config.yaml
norm: "layernorm"
patch_size: [8, 8]
orthogonalizer: "newton_schulz_5"
adamw_lr_other_params: 0.0022
lr_schedule: "cosine"
Rows from block 3, named by matrix and row number. Each number is 200 + 40 x the weight over its row's rms, rounded and kept within 0 to 999. All counts start at 0.
# fc1: shared expert up (model.blocks.3.mlp.shared.fc1.weight, 96x192), inputs 96-143
fc1.65,243,274,215,113,234,243,178,157,180,183,188,221,232,223,219,187,221,136,242,239,206,195,262,200,134,223,218,162,184,239,190,158,189,277,181,142,216,121,210,211,203,247,192,172,193,179,240,181
fc1.66,217,169,179,195,245,171,280,205,245,180,173,154,217,194,211,174,223,113,173,225,232,252,258,173,237,195,242,190,267,161,206,219,198,258,203,210,126,112,233,222,163,201,219,227,270,99,206,207
fc1.67,98,208,135,189,136,138,247,124,182,215,116,184,203,210,205,246,243,238,267,135,248,211,240,175,177,186,165,133,199,271,186,142,213,150,197,216,188,157,225,205,143,241,270,288,205,194,205,211
fc1.68,195,135,218,199,145,165,198,113,203,158,147,152,178,153,190,208,221,269,218,217,223,177,126,187,219,176,206,239,146,202,222,239,212,194,176,210,213,158,251,226,186,234,206,216,253,146,157,254
fc1.69,218,241,172,240,137,228,246,161,200,194,178,155,228,221,206,189,191,235,202,176,116,254,212,216,200,248,163,213,282,187,276,162,169,190,229,181,232,166,161,194,157,242,245,268,213,211,218,143
fc1.70,274,240,231,225,155,200,197,193,190,172,138,181,237,176,253,271,211,268,232,185,188,193,261,200,148,207,205,197,211,236,210,236,196,209,230,179,227,175,201,212,300,158,212,195,162,165,137,192
fc1.71,117,160,191,269,242,159,171,184,114,270,197,204,186,192,126,142,140,172,211,188,188,162,150,164,187,214,180,195,242,227,216,216,225,200,192,202,197,157,182,216,151,198,169,252,180,136,208,234
fc1.72,181,177,191,265,184,172,240,130,343,204,283,170,187,189,225,287,181,220,198,255,184,154,207,240,228,146,241,185,140,183,242,196,200,246,188,236,182,167,195,180,149,223,290,244,190,212,229,223
fc1.73,230,173,148,198,240,174,259,250,279,196,235,115,215,207,222,120,154,196,199,176,155,139,176,179,194,171,270,175,175,244,217,148,185,232,176,156,139,226,268,183,184,188,272,222,228,204,123,154
fc1.74,263,236,187,185,168,186,275,182,193,213,104,173,252,194,194,168,149,173,209,279,238,196,172,223,143,175,143,128,182,166,216,260,218,193,210,142,233,219,183,218,268,206,139,230,190,209,220,170
fc1.75,168,196,232,261,195,198,213,174,203,185,161,228,243,194,209,198,134,178,232,214,213,164,215,242,198,259,205,185,273,172,197,142,208,233,247,193,187,220,156,223,139,152,278,245,181,278,127,253
fc1.76,236,224,224,295,244,177,226,157,191,123,203,163,233,175,172,245,202,205,221,266,207,180,256,190,259,200,135,170,192,225,240,230,187,217,220,203,226,230,233,190,166,233,206,260,173,201,202,162
fc1.77,285,200,179,197,196,133,172,211,290,137,155,149,112,167,234,172,220,165,204,152,146,178,188,214,159,170,189,119,238,143,148,179,194,283,175,226,179,229,195,223,179,165,257,223,131,183,176,173
fc1.78,199,207,191,220,225,214,198,235,214,121,298,149,174,211,176,212,190,185,272,210,165,245,163,229,220,319,210,170,242,238,184,217,201,137,191,232,192,116,138,195,176,213,218,343,146,223,221,205
fc1.79,120,281,209,226,144,156,220,233,138,223,183,282,197,210,269,159,186,152,262,201,235,210,218,207,182,123,219,209,254,235,122,196,192,182,247,178,154,234,208,222,201,232,224,153,217,213,239,214
fc1.80,183,238,187,287,228,145,179,131,275,196,164,212,250,181,155,177,193,219,236,233,240,221,203,149,186,233,193,208,101,243,211,217,232,229,205,210,211,191,215,258,227,132,253,132,150,146,115,161
fc1.81,120,174,148,233,149,231,151,77,163,221,239,300,164,190,207,209,210,187,169,171,243,159,263,192,178,163,220,153,191,229,182,209,202,262,207,206,189,292,194,167,218,206,261,128,250,182,157,184
fc1.82,227,210,275,132,239,166,204,205,136,126,153,158,220,180,166,264,192,219,152,146,210,151,197,230,154,237,148,139,219,177,191,206,195,172,206,220,158,188,252,172,283,176,240,152,231,210,196,129
fc1.83,182,195,163,126,169,174,209,228,282,247,194,218,217,197,157,221,170,123,236,165,215,231,243,248,236,194,235,224,244,212,188,186,217,216,229,239,194,177,100,244,221,174,203,192,262,168,147,215
fc1.84,250,211,212,335,191,166,200,187,116,170,257,250,214,184,151,236,174,256,157,205,210,186,186,169,237,219,183,187,185,232,160,229,194,215,124,195,182,249,219,201,286,187,201,155,150,164,196,153
fc1.85,218,146,171,200,247,183,260,80,247,206,188,232,133,184,187,211,246,174,212,285,221,243,254,206,227,206,172,210,235,248,241,202,208,183,211,210,238,223,256,218,181,183,184,245,213,173,239,143
fc1.86,194,192,223,207,164,244,206,168,220,132,258,144,97,159,211,192,138,122,97,194,150,247,236,240,209,104,225,146,216,218,270,263,213,304,251,196,170,243,226,228,212,202,156,141,256,216,163,223
fc1.87,205,251,169,292,247,151,242,176,249,231,173,239,156,173,227,165,172,208,237,192,226,163,218,235,230,171,203,152,194,268,140,236,186,315,176,152,160,149,168,188,174,204,194,200,158,186,259,173
fc1.88,231,201,192,244,176,169,185,157,137,150,203,176,100,187,265,146,173,162,245,186,217,172,205,200,128,217,202,137,239,231,255,101,217,199,175,194,211,212,190,228,248,194,275,276,150,207,195,186
fc1.89,161,152,227,251,218,200,196,200,240,136,132,178,158,203,217,240,174,120,232,256,178,202,196,163,241,267,163,203,196,201,261,195,204,295,173,198,215,146,181,211,142,172,179,216,184,154,188,169
fc1.90,214,146,235,154,234,140,229,154,181,179,150,146,221,208,190,240,180,297,222,243,214,235,242,237,213,225,255,252,234,230,207,191,206,141,190,229,226,142,223,237,175,169,104,165,233,185,267,180
fc1.91,216,224,181,271,164,193,126,202,286,170,219,222,228,162,199,222,271,209,176,146,149,166,162,201,190,229,150,173,172,227,238,264,152,263,228,280,229,157,247,187,142,208,182,243,272,204,192,159
fc1.92,122,196,190,174,224,206,221,129,208,189,160,142,153,196,189,228,231,235,171,162,207,215,189,250,147,211,172,156,214,232,236,127,207,219,198,253,243,208,178,201,229,197,200,251,204,212,139,221
fc1.93,235,243,202,168,227,221,214,262,198,179,48,282,126,208,221,238,154,187,208,173,226,192,179,224,186,242,161,158,232,216,143,182,218,193,191,163,222,184,186,218,125,219,198,165,216,249,118,215
fc1.94,180,223,147,219,148,190,224,212,225,216,149,253,249,212,182,211,187,208,171,196,207,120,81,248,170,134,196,190,221,179,162,150,217,160,169,190,168,240,222,206,233,246,167,143,124,222,137,203