Weights of a small image classifier: 4.34M parameters, trained on retinal OCT scans (Kermany 2017).
Rows from block 4 of a small image classifier, named by matrix and row number. Rows with one number belong to one neuron. Each number is 500 + 50 x the weight over its row's rms, rounded and kept within 0 to 999. All counts start at 0. Numbers have three digits each.
After each neuron's rows are labels from the 100 images, of 14976, where the neuron reaches its highest value: "responds to" is what is common among them; "place" is the part of the image that holds the peak. Only what is clearly more common there than usual is listed. The data: retinal OCT scans (Kermany 2017). In brackets: how many of the 100.
# fc1: MLP up (model.blocks.4.mlp.fc1.weight, 384x192), inputs 0-191
# fc2: MLP down (model.blocks.4.mlp.fc2.weight, 192x384, transposed), outputs 0-191

fc1.228:467494514481488518509517542461444505517409481562452570451486535530578511568525554551659510503513371493502450496617578493531466467538585553351460462485519524498481489516511439516585516551510492528452495501525495449484577582432549362468509417520404364476447503580487508535452466433509513449402598451587476534449498398550428676446507439517482504445483539548516515502520475480496480459520492513486544490525519503536505471501442505517534568445525478570396522495482507451482447514468428494457435466516576494493535406551582521531523534485534543534520482459476572497498493579468477513
fc2.228:454526431502648421495481476542470509505523448476456514597490473464482568504465465485472497415417500490497527480460509610536498400531464452511500453514507520488519484480539597607452491529495529416518594517342500450439488467556526486556511644500463493445450487506469509555528523489447463436479506474511587534425423476516536470553514542521511512518521480506532486561645487494476522574481448522486469509522485493550506539411434536504499600633391492389416604493486519468507495482442437502480487550560528503518658461560511479546497466526528543578483433526546470509487520499484378494
responds to: finding: normal (99)
place: middle left (77)

fc1.205:528556518415518490487449541521507634543496574578451479522529571419544410514482504446493528590535540505507525476597483423483467543482526524504431456489569462484509392535470465404497474577482516483464447527513498451493464513475410528493490586507515432450497513443505439456503512488546474487494542465513537441446503568468540522602479428482501524563514492522539506544508492431409564397457468533509553502451553478443490622376504554522508531579583469463492536425486522531518534532487568542505424480464380563480514514527570511605450512484523476388573417468404621480469517494608567409
fc2.205:524624463512543388477497509502491535419550595477456445515521460594465501483499535535476491583511499487503478505614538598491491492482470479520492488487618490499485526443362379409545525522485532450496519500442504537470585588577491519505500424513501569515479505679486524505558564506502463505487487478503514475458533447504437454456507485535507408547516476441541512471557524505481533464501481473497472472489503505490485412312539553514496424573446473516530528518479524456472469510480529485502549570464470495497502571572489485580492499469359423339602529500476571473448487504490598520
responds to: finding: normal (91)
place: centre (69)

fc1.137:594380489552464550486461517495485545471503624516493515483477534522460467482534517602435517586568529499493539494536503453509520449494441456508511470522500477496491621529514331543552450529495555547460492552568509422435483517544507513429486413555573487492570527499468543501452543589485480498484506546503413515503508478534513454422506571542557505539431504546529452400446395505611423390513530470453511572517527503460521416459468512545425478459565490466516468580504494499530450476527450548537557535344474470486499422502445541400440533524533487465574476596527434510600489582477415494
fc2.137:324557462490503465543535536458499628515491471475520473454520512479487484481499507530509473504468576488500466510364440491519509489483532528501530511493479471497568497515445543678546407490514483359539403511540510494531497568515572480481498434470505424500482549556566357498557547486519498493553433541471572483541544538494453548560496484567476527585499519461444487558485560522406528517522512500508507569473482516460498432491528479509519478432545431489511478528515539481477433562475502484510444496528481655482535432500525435390445500466374527524468631392450542501580511429498576545
responds to: finding: normal (83)
place: top centre (53); centre (32)

fc1.178:530407594524468459532469541522456444640494527476551478512490474512447454450522538425562390458424415484487478530384483487472499521469650514542497462466569503468442545506434443522468451495571489558512498508642516424513416481467508523470495537416466488494477475526514404449449463488451523548505505484553456500437505479445529481525531467507603547504523455516535525602500527498542440421544525451500530525460470502505515490482489515543549411602536507549463395519560485578503540580461587510504451544558554558443504463489483588467578486506599474446527394505544517511566482411605408425
fc2.178:543367586512511500558513464504535383701514491457531492477489514568507371471501487506512530464500510513537493505463577465430504615466557523548514542482544510508473495496488481515468441551451516569506466497534508634515407460491511532489500570511488462526515531404492393482516577502472485538525533433515454485395447488505572517391498460459512454472515521502492487466578501562466565625577514528491517419558489498533491496562521480473529587462481438482465516472488483513486544507569529547514508551554499550404478524565532517426449436487500401454495313499512480516583475460505383522
responds to: finding: choroidal neovascularization (100)
place: top centre (30)

fc1.305:471444460510455566515407476536540482624475533505546461520488442468519377487517474464553422470443363491508504489514427491493512549471590459547483490463559511490518513526519484523501491499448552525471508514593504460511426523404458505467499653558485422476523485521509465437437494475454501562558507465513500501392494464407531503415531583514500544529483494527500504555393530484561532475494562506511583519449488495496487548480469573492531557663597469500397529522527504495470500507496582502538494516528563578381509447480431564400494472498568454461560435460514592515663497452580498489
fc2.305:421395563513519590527511465466487554708562504449464494386535510533509356518499490517500491493375496488507503484446570484471517511525453486602504563508532478501545558529497477571506478598490535531522500518615501502519468439528513493512498624484554459517460520401497388453479514516465471512494486518495560497518491519511434547448492488502458479467494460476492498512485503555495488535577503509509476421546491511459492563452500554497504549571492461473544511443501506489483503458473639514496523540492487592394505481488573531414445415485413509450519314518513534513632499462498381536
responds to: finding: choroidal neovascularization (100)
place: top centre (40)

fc1.296:395421454431570481499495501496542528594564543489473421498476444527453536524502500482539458475494488477467456475525539418471536438424530479545516486489590483448538527515655563510536550548517392454578474482533471459493435493544486507508522513501373466500545434517509526514479550479497528526465424538526560513505424565585472421584485514563492703516514535539590551574477517432537500412544518509497499547566492533456486503431469557446463612429398494495371534490511543448554466512502527463534552430548502451492524454486477524561575548554492578548466588519501493492577486608506519475
fc2.296:429466432518497585548515506487545575473478543470510411450533470472519423508554513509528544500415499465479397495518461516458492504485544439432548445489494462503532503470589388407552515383506489538507629569542501485548589550385519478427514518531484555530555494427553442524486523507536467543456510568446492496466448528462324545589503487598527458485515524519458495414577482504520457492516505506537455492483484563516510470392520590479530424453421459535462463500544555508534490481487417531528549537488536622512551477400574544504509490497512558495449669427515533557506486503441576485
responds to: finding: diabetic macular edema (70)
place: centre (31)

fc1.268:454491519516444446449466503508367619507545489465485460513473534459570508561482452470577500433435497468512511435528504493496532559481476498462507642544500505467484559468446410622415590448501486521543521457513515430457457503444429506618517493478486512482475518550521476527483426557481472540590482517517437540480448507484401553505485542569488528537546443521554538586560444535596495475531485423451539469547461506392503576522418518374498505563479524549520461507560438571478484464452539549518549512470422539593416507559485462574417489555634457476428449601465439479531508461474554526
fc2.268:459576443508614550512492535515543523513558545463465552354468473515516512472521482492477490463469559508468553463561485471506471498463421487445544556488557496490495474485549456375503569518488508484506627546494483574501517606501472489503491457552459549466488503517509579540465566515546479498400477507406515501497500470450390481495501536474500478512459603468516494508526497485558558524478490497482486617439480492451495522411477485546466485411405481538429528515496521495525481604500361482511522548407519629565658634495453506502500556459395461524444512369500454510515501501445616538
responds to: finding: diabetic macular edema (72)
place: middle right (41)

fc1.243:467391617529486425552455519523541494458423547574531461485473488477549484589478503444524466583506487452479536516498427485460465423495537476483489542512525514496474552542487430502438493507514482503535497468457517452562594467425585538522506418375406532521487460601532517577491526486494520516492471531610436561528494518494426570560502478447461432524509542439563452470562443559508521437564506577536494395492528527508509460557457525522554453456429538534404357455478470508383499581394493462482526473499469436549549509514485499513499551532463466437450446444601610503556543478546452638
fc2.243:537422591491549537469493461522472473478515473478474516588495544541493645506496513483494488425539431504481587459481401507518489540515487486497480629530457511512490459517380598410508561632493560603503536526376498492517462396599482476485498452438476536459471504456524484427514509456515488492467518517526494540525558501482521451515506523405474446473518487519483485519419497481515465393498559449511522613472476467504501463554511534452508521445524493463490720597493544475501504515483545488479512531509500386488553645535496481450495459473423474468607427477480591484535472515488419522
responds to: finding: choroidal neovascularization (99)
place: bottom centre (39)

fc1.277:514414522506493585501522500471571516466463609489439478500523547496488521520462471620430567568514578503442605475518481504523493521486394363445467464567525481536569546497454426516497461515501547550496558527571498478449478491598442519489482498550503429501582531538484598518518559601526546518495532498451471526575495512518507474485508491492504521512508575557463511498475431545570446376521526472462452511456545473477492420514509513528450382614573463470474397534446478513538452469489485496490474487387530436431450417486502531424475486557467521478418517603629427524619459583422472531
fc2.277:393533541522464434475522495454473442418515655503444451437521497586449413499505510504522492427541445473498496454443434465478525498531484505456512592574469469488530523494498455508518437474551490548497519532507499593496543581536525476533517520500556422527547487405504459499544595517517480514584470520477475490600475495447385590533491476528477469520472528493488464471457473530456438492511537480511461616544479520476500406498512559491509427413504449535539380519550514504508421474460543489490499502492500593521578493427619478608520537536510449337481680506488542522611521417471533462
responds to: finding: normal (96)
place: top centre (56); centre (39)

fc1.152:496424523536455507481501498437469500728466535563512495509474436572434438542495540473438415484531390475494453497488495455481470538482579504468517519447592456479499518525456513524462461477474472461500521551442543508453529518467524569530509633522447418522502551436488525533484465413468499518470514491519499520377529530434517418429527530539455500559478488469560450565489539512447472513496573502474610522424537501533472547614492567514481523490565442534441490633436526511549563549514562488490535554518531513466440477458446485417480496490613417465474484446553641528620501522548416519
fc2.152:418380527530541533563565495469503519696604609498485523370540488486464404515490486545480498534492449506488510505445515558464529515510460494529520568522459471489448594553614622556501482591488511505539455499500504526531460346575472502524501533484469465520439523362488446473466476516522504491454477514523498498499505498505406509442501509483518460373446502508481498622469496484464531482532521515515527527572505500517508495451496547510484542300504510491501473516500503518515509439483457525498551574562396548459503568530531511323457447480454481475518490494514459514561497523473519517
responds to: finding: choroidal neovascularization (100)
place: top centre (43)

fc1.319:568478418502455561425445417503475572566392522514477425532520520517531497410471512442542444511501410498482524520500447488540513543485623499674507432516516524494488527525534465574571495514454572533492456424505456535527402495527449528466496513564552449496527471469505383470465605523495487539452495457480457532475499554507417482514501607488496593433526493516484481464457495496548554507518538542488497554526480505484465428502465600469539503716524497472446474488550500416508494484525486462507462441545520542372466453471434565469488490543543551532451445530487455488597520386552599553
fc2.319:446570539467397644522537501459525552522473532488495507421494467528453559474490481493524481444432504477476484483328581439479487628523394513535469462505548536483506502522473426571496442511538525576529507516645522577533444564481534480493508597497514576552457468551446477438509465491494468557410464541424568503513546524550527492583499509521460544484541605511431498469550496531477486470485464504505433402462487517379502469515553507533495429506468496583467449385514512513461413501480608501536520529572383557482353413527522504476461496415479517491499547517470511509545511439525532523
responds to: finding: choroidal neovascularization (100)
place: top centre (52)

fc1.92:504550539509498485479565444545449601584454473455552529459425488503541447510555508391496567523458543489485536514518478597488487495492423452564515424477481499490606457505569513541537512513639470575513456480354510460501493483517404548444516500429538631446457496578510528447428433563519481540582485533445568564534512439426560484577472526605398484541562513515491492411534421489485584552552482434502461505535475537546488499512386519485550516565489524531470526516476494475531513447431506438534522410437555402492471514519502518497567495540394479623595477463450490496545481470536466508
fc2.92:468558547515553557473507515484515490443556478462501479364508468457452302468516515510472486514517523505506483530599510578503515505480497508512522599497637445502505533486438458406553542473513492509491528542676497503461469508346577549486504378505512598453430536476535573432512450491496460476509504515456465512552669493481465437483493531496497514486504546489540513459445535520612580497518509537492467541484476498541520508450525453455500531572495481534498361540517538531454501527465530500510480529420517536489426513482482525441527507451527449567353429429515459510438535534499584487
responds to: finding: choroidal neovascularization (100)
place: centre (57)

fc1.348:315516419501531497437631494588537405544444436558500476481517553457556513601537519446513402528478409510528547526572549450425472490579523499563510452567477518515479525470518508502480491504378547509597422480473546502495652517389567548445509461511472419552403430421504490493408484523498541535508497466577483495543488416515464543559480500579487442500523423537483490454532476556442493496521470514532510422462496484494543537538420600481525503441508519544490519642428503560482543457390470504461434505494458491549541469496555441491480499473444504497448480535521493493521539486498488582
fc2.348:447418513521509500531532544556444410486510252509523520656505504433497533490496496516588458550529530523491570513508548435540490581472421495506518581435476501501552455498492586468542589537491496551493499502451502475489501419474487505494496492510459508512469464552513519507412394501508500503316548528527604519463455460522537445514508576546550554435516488448522500492477505472540528358491511493498563464451504484532504544520553553470473530379463537558548581433481496450521487507478515503492477505423481496552460547453441479646476465474468467425541451514483614486557520564484483549
responds to: finding: choroidal neovascularization (99)
place: centre (43); bottom centre (40)

fc1.303:527459497534504444549425480530567544495502529430501473497502503511454516477499519432505523565493609506542563498467396447578462484424538461440462515474553493513537472524617607480574467558552467461478526464579496431508534548551540318566519599550453484510434505447477480468398556375535435469469559486629444455514455373397508529489514585570443432534516559531437514511529507509490523434555480438502434545456527520523520450492561535530546513446471505461451537560477466517512477565642574499500558546500463538455543482490520505435496516549397456487478517532430582478538501520511488442
fc2.303:495580478477517467571482482518522623483448578475477411567482544480517453562551470514467483465549546493495485524429471424503494552461499529451528403482507474510510481482384324428534506557475478520519481499480479545527488477559458504470502473543508579552554510481515537530560440567515501565390491464466485512640575508493449513550501495519469437453482488444438525531493502547485436485548528489474448545460536499551513479562465411526501446536565483564492440513482509535481482591477522498533512490520567616477555499629414536400489512511405385579521657538505445517387481599411491478
responds to: finding: choroidal neovascularization (98)
place: bottom left (28)

fc1.345:538589516518377420492536554508382515498433554527508507457478481570513564565489448542469485468505495493480492542567500482520463483449462522514528560523458511510461456561583562493520549394431513509472604511484498557471540588567443538475528562596519525530545539492527519525532410452480453400539471476438551483469497483523427450465470578516407570554458453375479563518475518543526573542473505522483499479423503484437503512583447571541497523533544494393465443437555507538548501439537528505433558457523421520456382573476558460432466549494532335556525387425527444489452556433510497471
fc2.345:539513431517611460497477502397456519495474527528492416484534546513502584469526507470514516472431395482513484453433417464483517515488579517506509604508458466508526443519319527539533497596518540660493517548576470484480485401486592488529514501505489467482485505426497473506544482496493442490464507505470385526493505490481569524513482526402504470663529454518520514540555499464530470508482514469503439632550515482522496514447505453398496591530494464543539430512533482541516466528494458511500474540501543462518574512484495493597559500532560471389461609533523601497327499449514416473
responds to: finding: drusen (26)
place: middle left (75)