A small image classifier, trained from scratch: moe soft.
Rows from expert 9 of block 3, named by matrix and row number. Rows with one number belong to one neuron. Each number is 128 + 24 x the weight over its row's rms, rounded and kept within 0 to 255. All counts start at 0. After the name is the row's rms in percent of the matrix's.
# up: expert up (model.blocks.3.mlp.up, 16x96x192), inputs 0-191
# down: expert down (model.blocks.3.mlp.down, 16x192x96, transposed), outputs 0-191
up.6 061 [164 124  71 113 111 154  95 187  94  89  75 169 126 148 148 112 112 133 148 141 150  65 148 102  96 133 145 122 119 151 113 118 100 145 139 146 130  82 151 174 166 135 156 139 119 110 141 106 116 120 163 130 156  81 123 150 179 117 115 153 138 133 151 136 104 126 158 108 158 129 112 114 147 136 126 150 128 134 119 174 129 106 164 107 144 126 109 140 144 116 129 130 132 145 116 129  99 134 130 129  81 151 134 134 102  94 171 119 157 125 120 122 119 112 145 119 144 158 153 123 117 148 111 144 170 148 101 111 113 127 117 128 108 179  93 129 125 121  99 154  96 134 122 168 161 141  98 117 133  87  88 135  85 166 139 119 101 150 108 113  92 116 122 121 103 138  91  83  85 103 126 146 136  96 114 119 146 110 139 148  71 157 121 121 173 126 158 141 126 118 127 157]
up.7 014 [114 119 151 137 174 129 107 127  95 148 117 104 124  71 106 150 143 116 127 113  52 132  62  92 119 142 180 100 138 174 121 179  98 104 164 132 155 150 152 142 161 162 121 125 138 123  99  97 144 149 116 130 146 124 120 102 124 114 165 147 129 109 138 117 124 151 109 164 162 116 127 132 150 132 104 152 112 148 106 134 161 115 121 127 107 134 119 135  76 132 116 120  99 115 131 106 134 111 129 123  88 130 144 121 132 132 100 118 147 141 141 131  78 159 148 164  73 129 136 132  99  92 149  62 142 133 157 135 145 138 104  89 121 108 114 143 151 177 134  98 141 153 103 125 139  83 117 133 111  63 103 144 151 140 138 130 156 132 113 139  95 105 115 116 119 138 145 116 138 117 122 117 107 100 137 140 127 139 135 166 123 159 158 163  93 139 152 147 113 164  77 132]
up.8 026 [110 123 117 128 172 139 126 160  80 163 155 148 136 153 113 161 155 109 135 145  98 164 113 116 127 162 140 127 127 161 108 144  97 154  97  80 143 136 140 187  89 166 137 109 157 121 156 119 119 114  92 127 110 136 116 106  99 106 158 133 113 150 137 121 149 103 149 147 139 112 142 101  71 151 130 130 114 122 126 116 140 134 136 105  79 175 131 123 126 134 110 102 132 145 167 139 163 119 139  96 115 147 145 140 129  79  77 155 107 139 135 124  74 159 107 160 118 108 141 124 111 131 151 108 128 116 174 147 135 101 159 113 147 106  81 123 122 127 177 147 155 118 144 127 124 101 134 158 149  63  89 106 121  96 158 136 145 111  72 113 102 134 132 125 133  90 127 159 119 131 119 109  97 125 166 118 141  99 153 139 117 114 145 147  93 134 183 145 126 144  96 111]
up.9 012 [ 99 123 140 146 167 124 113 129 102 150 139 106 124  46 124 143 111 123 132 128  78 119  87  86 132 119 161 119 112 155 122 175 106 134 147 127 174 150 165 161 161 137 134 134 162 149 114 113 150 166 114 135 140 141 122  98 148 104 173 112 112 105 133  86 121 134 121 118 144 101 125 112 137 145 107 136 121 172 132 118 151 107  96 136 103 130 105 131  81 138 123 107 101 114 141 124 133 136 124 138  87 126 134 107 139 127  90 111 140 123 143 146  85 146 144 175  91 125 171 131 113 113 147  87 165 119 176 130 124 152 105  90 109 146 112 143 135 139 148 124 149 137 111 135 152  95 106 165  71  53 119 141 137 150 129  90 141 132 110 137 130 111 144 131 119 120 148 146  98 107 121 119 105  92 149 152 155 125 140 172 113 132 138 152  81 140 161 146  97 172  87 144]
down.6 123 [137 167 132 152 136 142 167 110 125 103 136  92  90 140 117 150 133 160 113 139 146 147 121  97 126 112 130 140 115 136 181 101 117 133 117  95 149 115 104 130 125 119 110 152  96 112 153 140 123 125 147 119 135 201 171 118  53  90 140  91 114 143 183 144 142 110 173 138 133 144 136 124 107 106 149  92 157  91 152 158 115 121 111 116 150 161 135 126 119 129 131 160 138 127 131 134 124 128  84 135 125 102  97  86 144 130 113 115 145 113 127 159 144 137 151  93 116 129  95 104 143 139 127 140  68 147 107 139 119 133 112 166 112  77 150 135 132 120 165 106  90 142 111 125 154 166 107  95 148 159 104 106 154 111  94 152 117 128 155 134 144 143 100 123 112 106 138 119 179 139  99 167 121 145 126 193 146  92 164  92 116 112 160 134 138 126 101 106 141 114 148  90]
down.7 055 [115 169  96 124  72 112 136 158 151 120 155 159  89 148 152 117 151  93 115 127 181 138 174 157 108 128 116 129 121 101 104  94 154 132 114  78  99  91  91 116 108 115 125 139 134 149 166 139  81 110 111 123 115 129 131 141 120 117  91 120 122 152 146 109  83 161 132 129 147 128 152 135  97 127 157 167  98  87 123 103 121 145 151 121 187 132 105 118 142  99 143 105 162 134 137 160 128 123 118 147 113 135 108 139 144 133 181 116 106 128 114 144 137 110  96 100 163 141 105 132 153 165 114 174 147 145 149 142 156 109 114 131 126  86 136 112 108 130 116 141 145 150 151 118 119 126 124 111 108 172 185 104 110 141 120 132 125 142 147 146 145 158 156 141 145 163  92 122 129 143 143 155 108 165 118 119 129 153 143  82 199  92 105  98 165 137 109 115 111  90 140 110]
down.8 085 [134 140 140 153  92 111 129 118 176 124 117  92 116 165 102 135 132 119 113 133 135  98 167 171 135 129 124 119 144 116  80 116 124 126 134 124 144 111 129 111 123 138 150  98  91 145 157 139  96 123  83 127 118 104 125 124 133 117 122 135 163 137 126  94 106 120 144  95 165 110 196 153 108 105  98 150 111 124 121 121 122 129 141 135 168 125 113 129 117 114 104 179 142 138 102 157 121 125 156 100 161 159 130 140 149 120 156 132 146 141 119  63 168 117  92 136 149 119 168 124 149 119 108 141 147  99 135 139 120  89 105 118 148 134 147 122 119 142  67 123 102 133 114 123 100 195 138 116 125 137 140  68 127 150 103 165 113 161 122 143 144 124 163 175 174 174 103 121 128 150 125 124 140  67 124 126 131 155 121  79 189 120 128 108 104 136 110 112  91 142 160 148]
down.9 046 [145 175  94 134  92 109 152 129 164 112 142 166 114 148  79 140 157 120  99 127 157 135 157 138 123 140 141 128 154 125 168  89 164 144 112 104 126  89 101  81 115 115 142 125 108 138 127 140  95 116  82 123 138 113 140 126  97 155  78 110 134 141 199 131  86 135 125 137 148 142 103 134 104 114 145 123 117 107 130 134 131 123 160 113 185 137 124 139 169 101 127 121 131 134 102 152 129 117 116 114 157 114 114 150 136 121 191 114 104 137 122 112 145  86  72  93 177 148  80 103 140 147 133 153 108 167 116 124 147 119 129 141 131 103 155 132 100 140  91 140 120 105 135 132 147 137 168 113 149 141 171  70 121 124 120 127 132 152 155 143 126 136 146 124 160 172 116 104 171 123 105 149 129 154 124 124  98 164 104 107 149 103 128 102 155 130  78 126 150  96 119 104]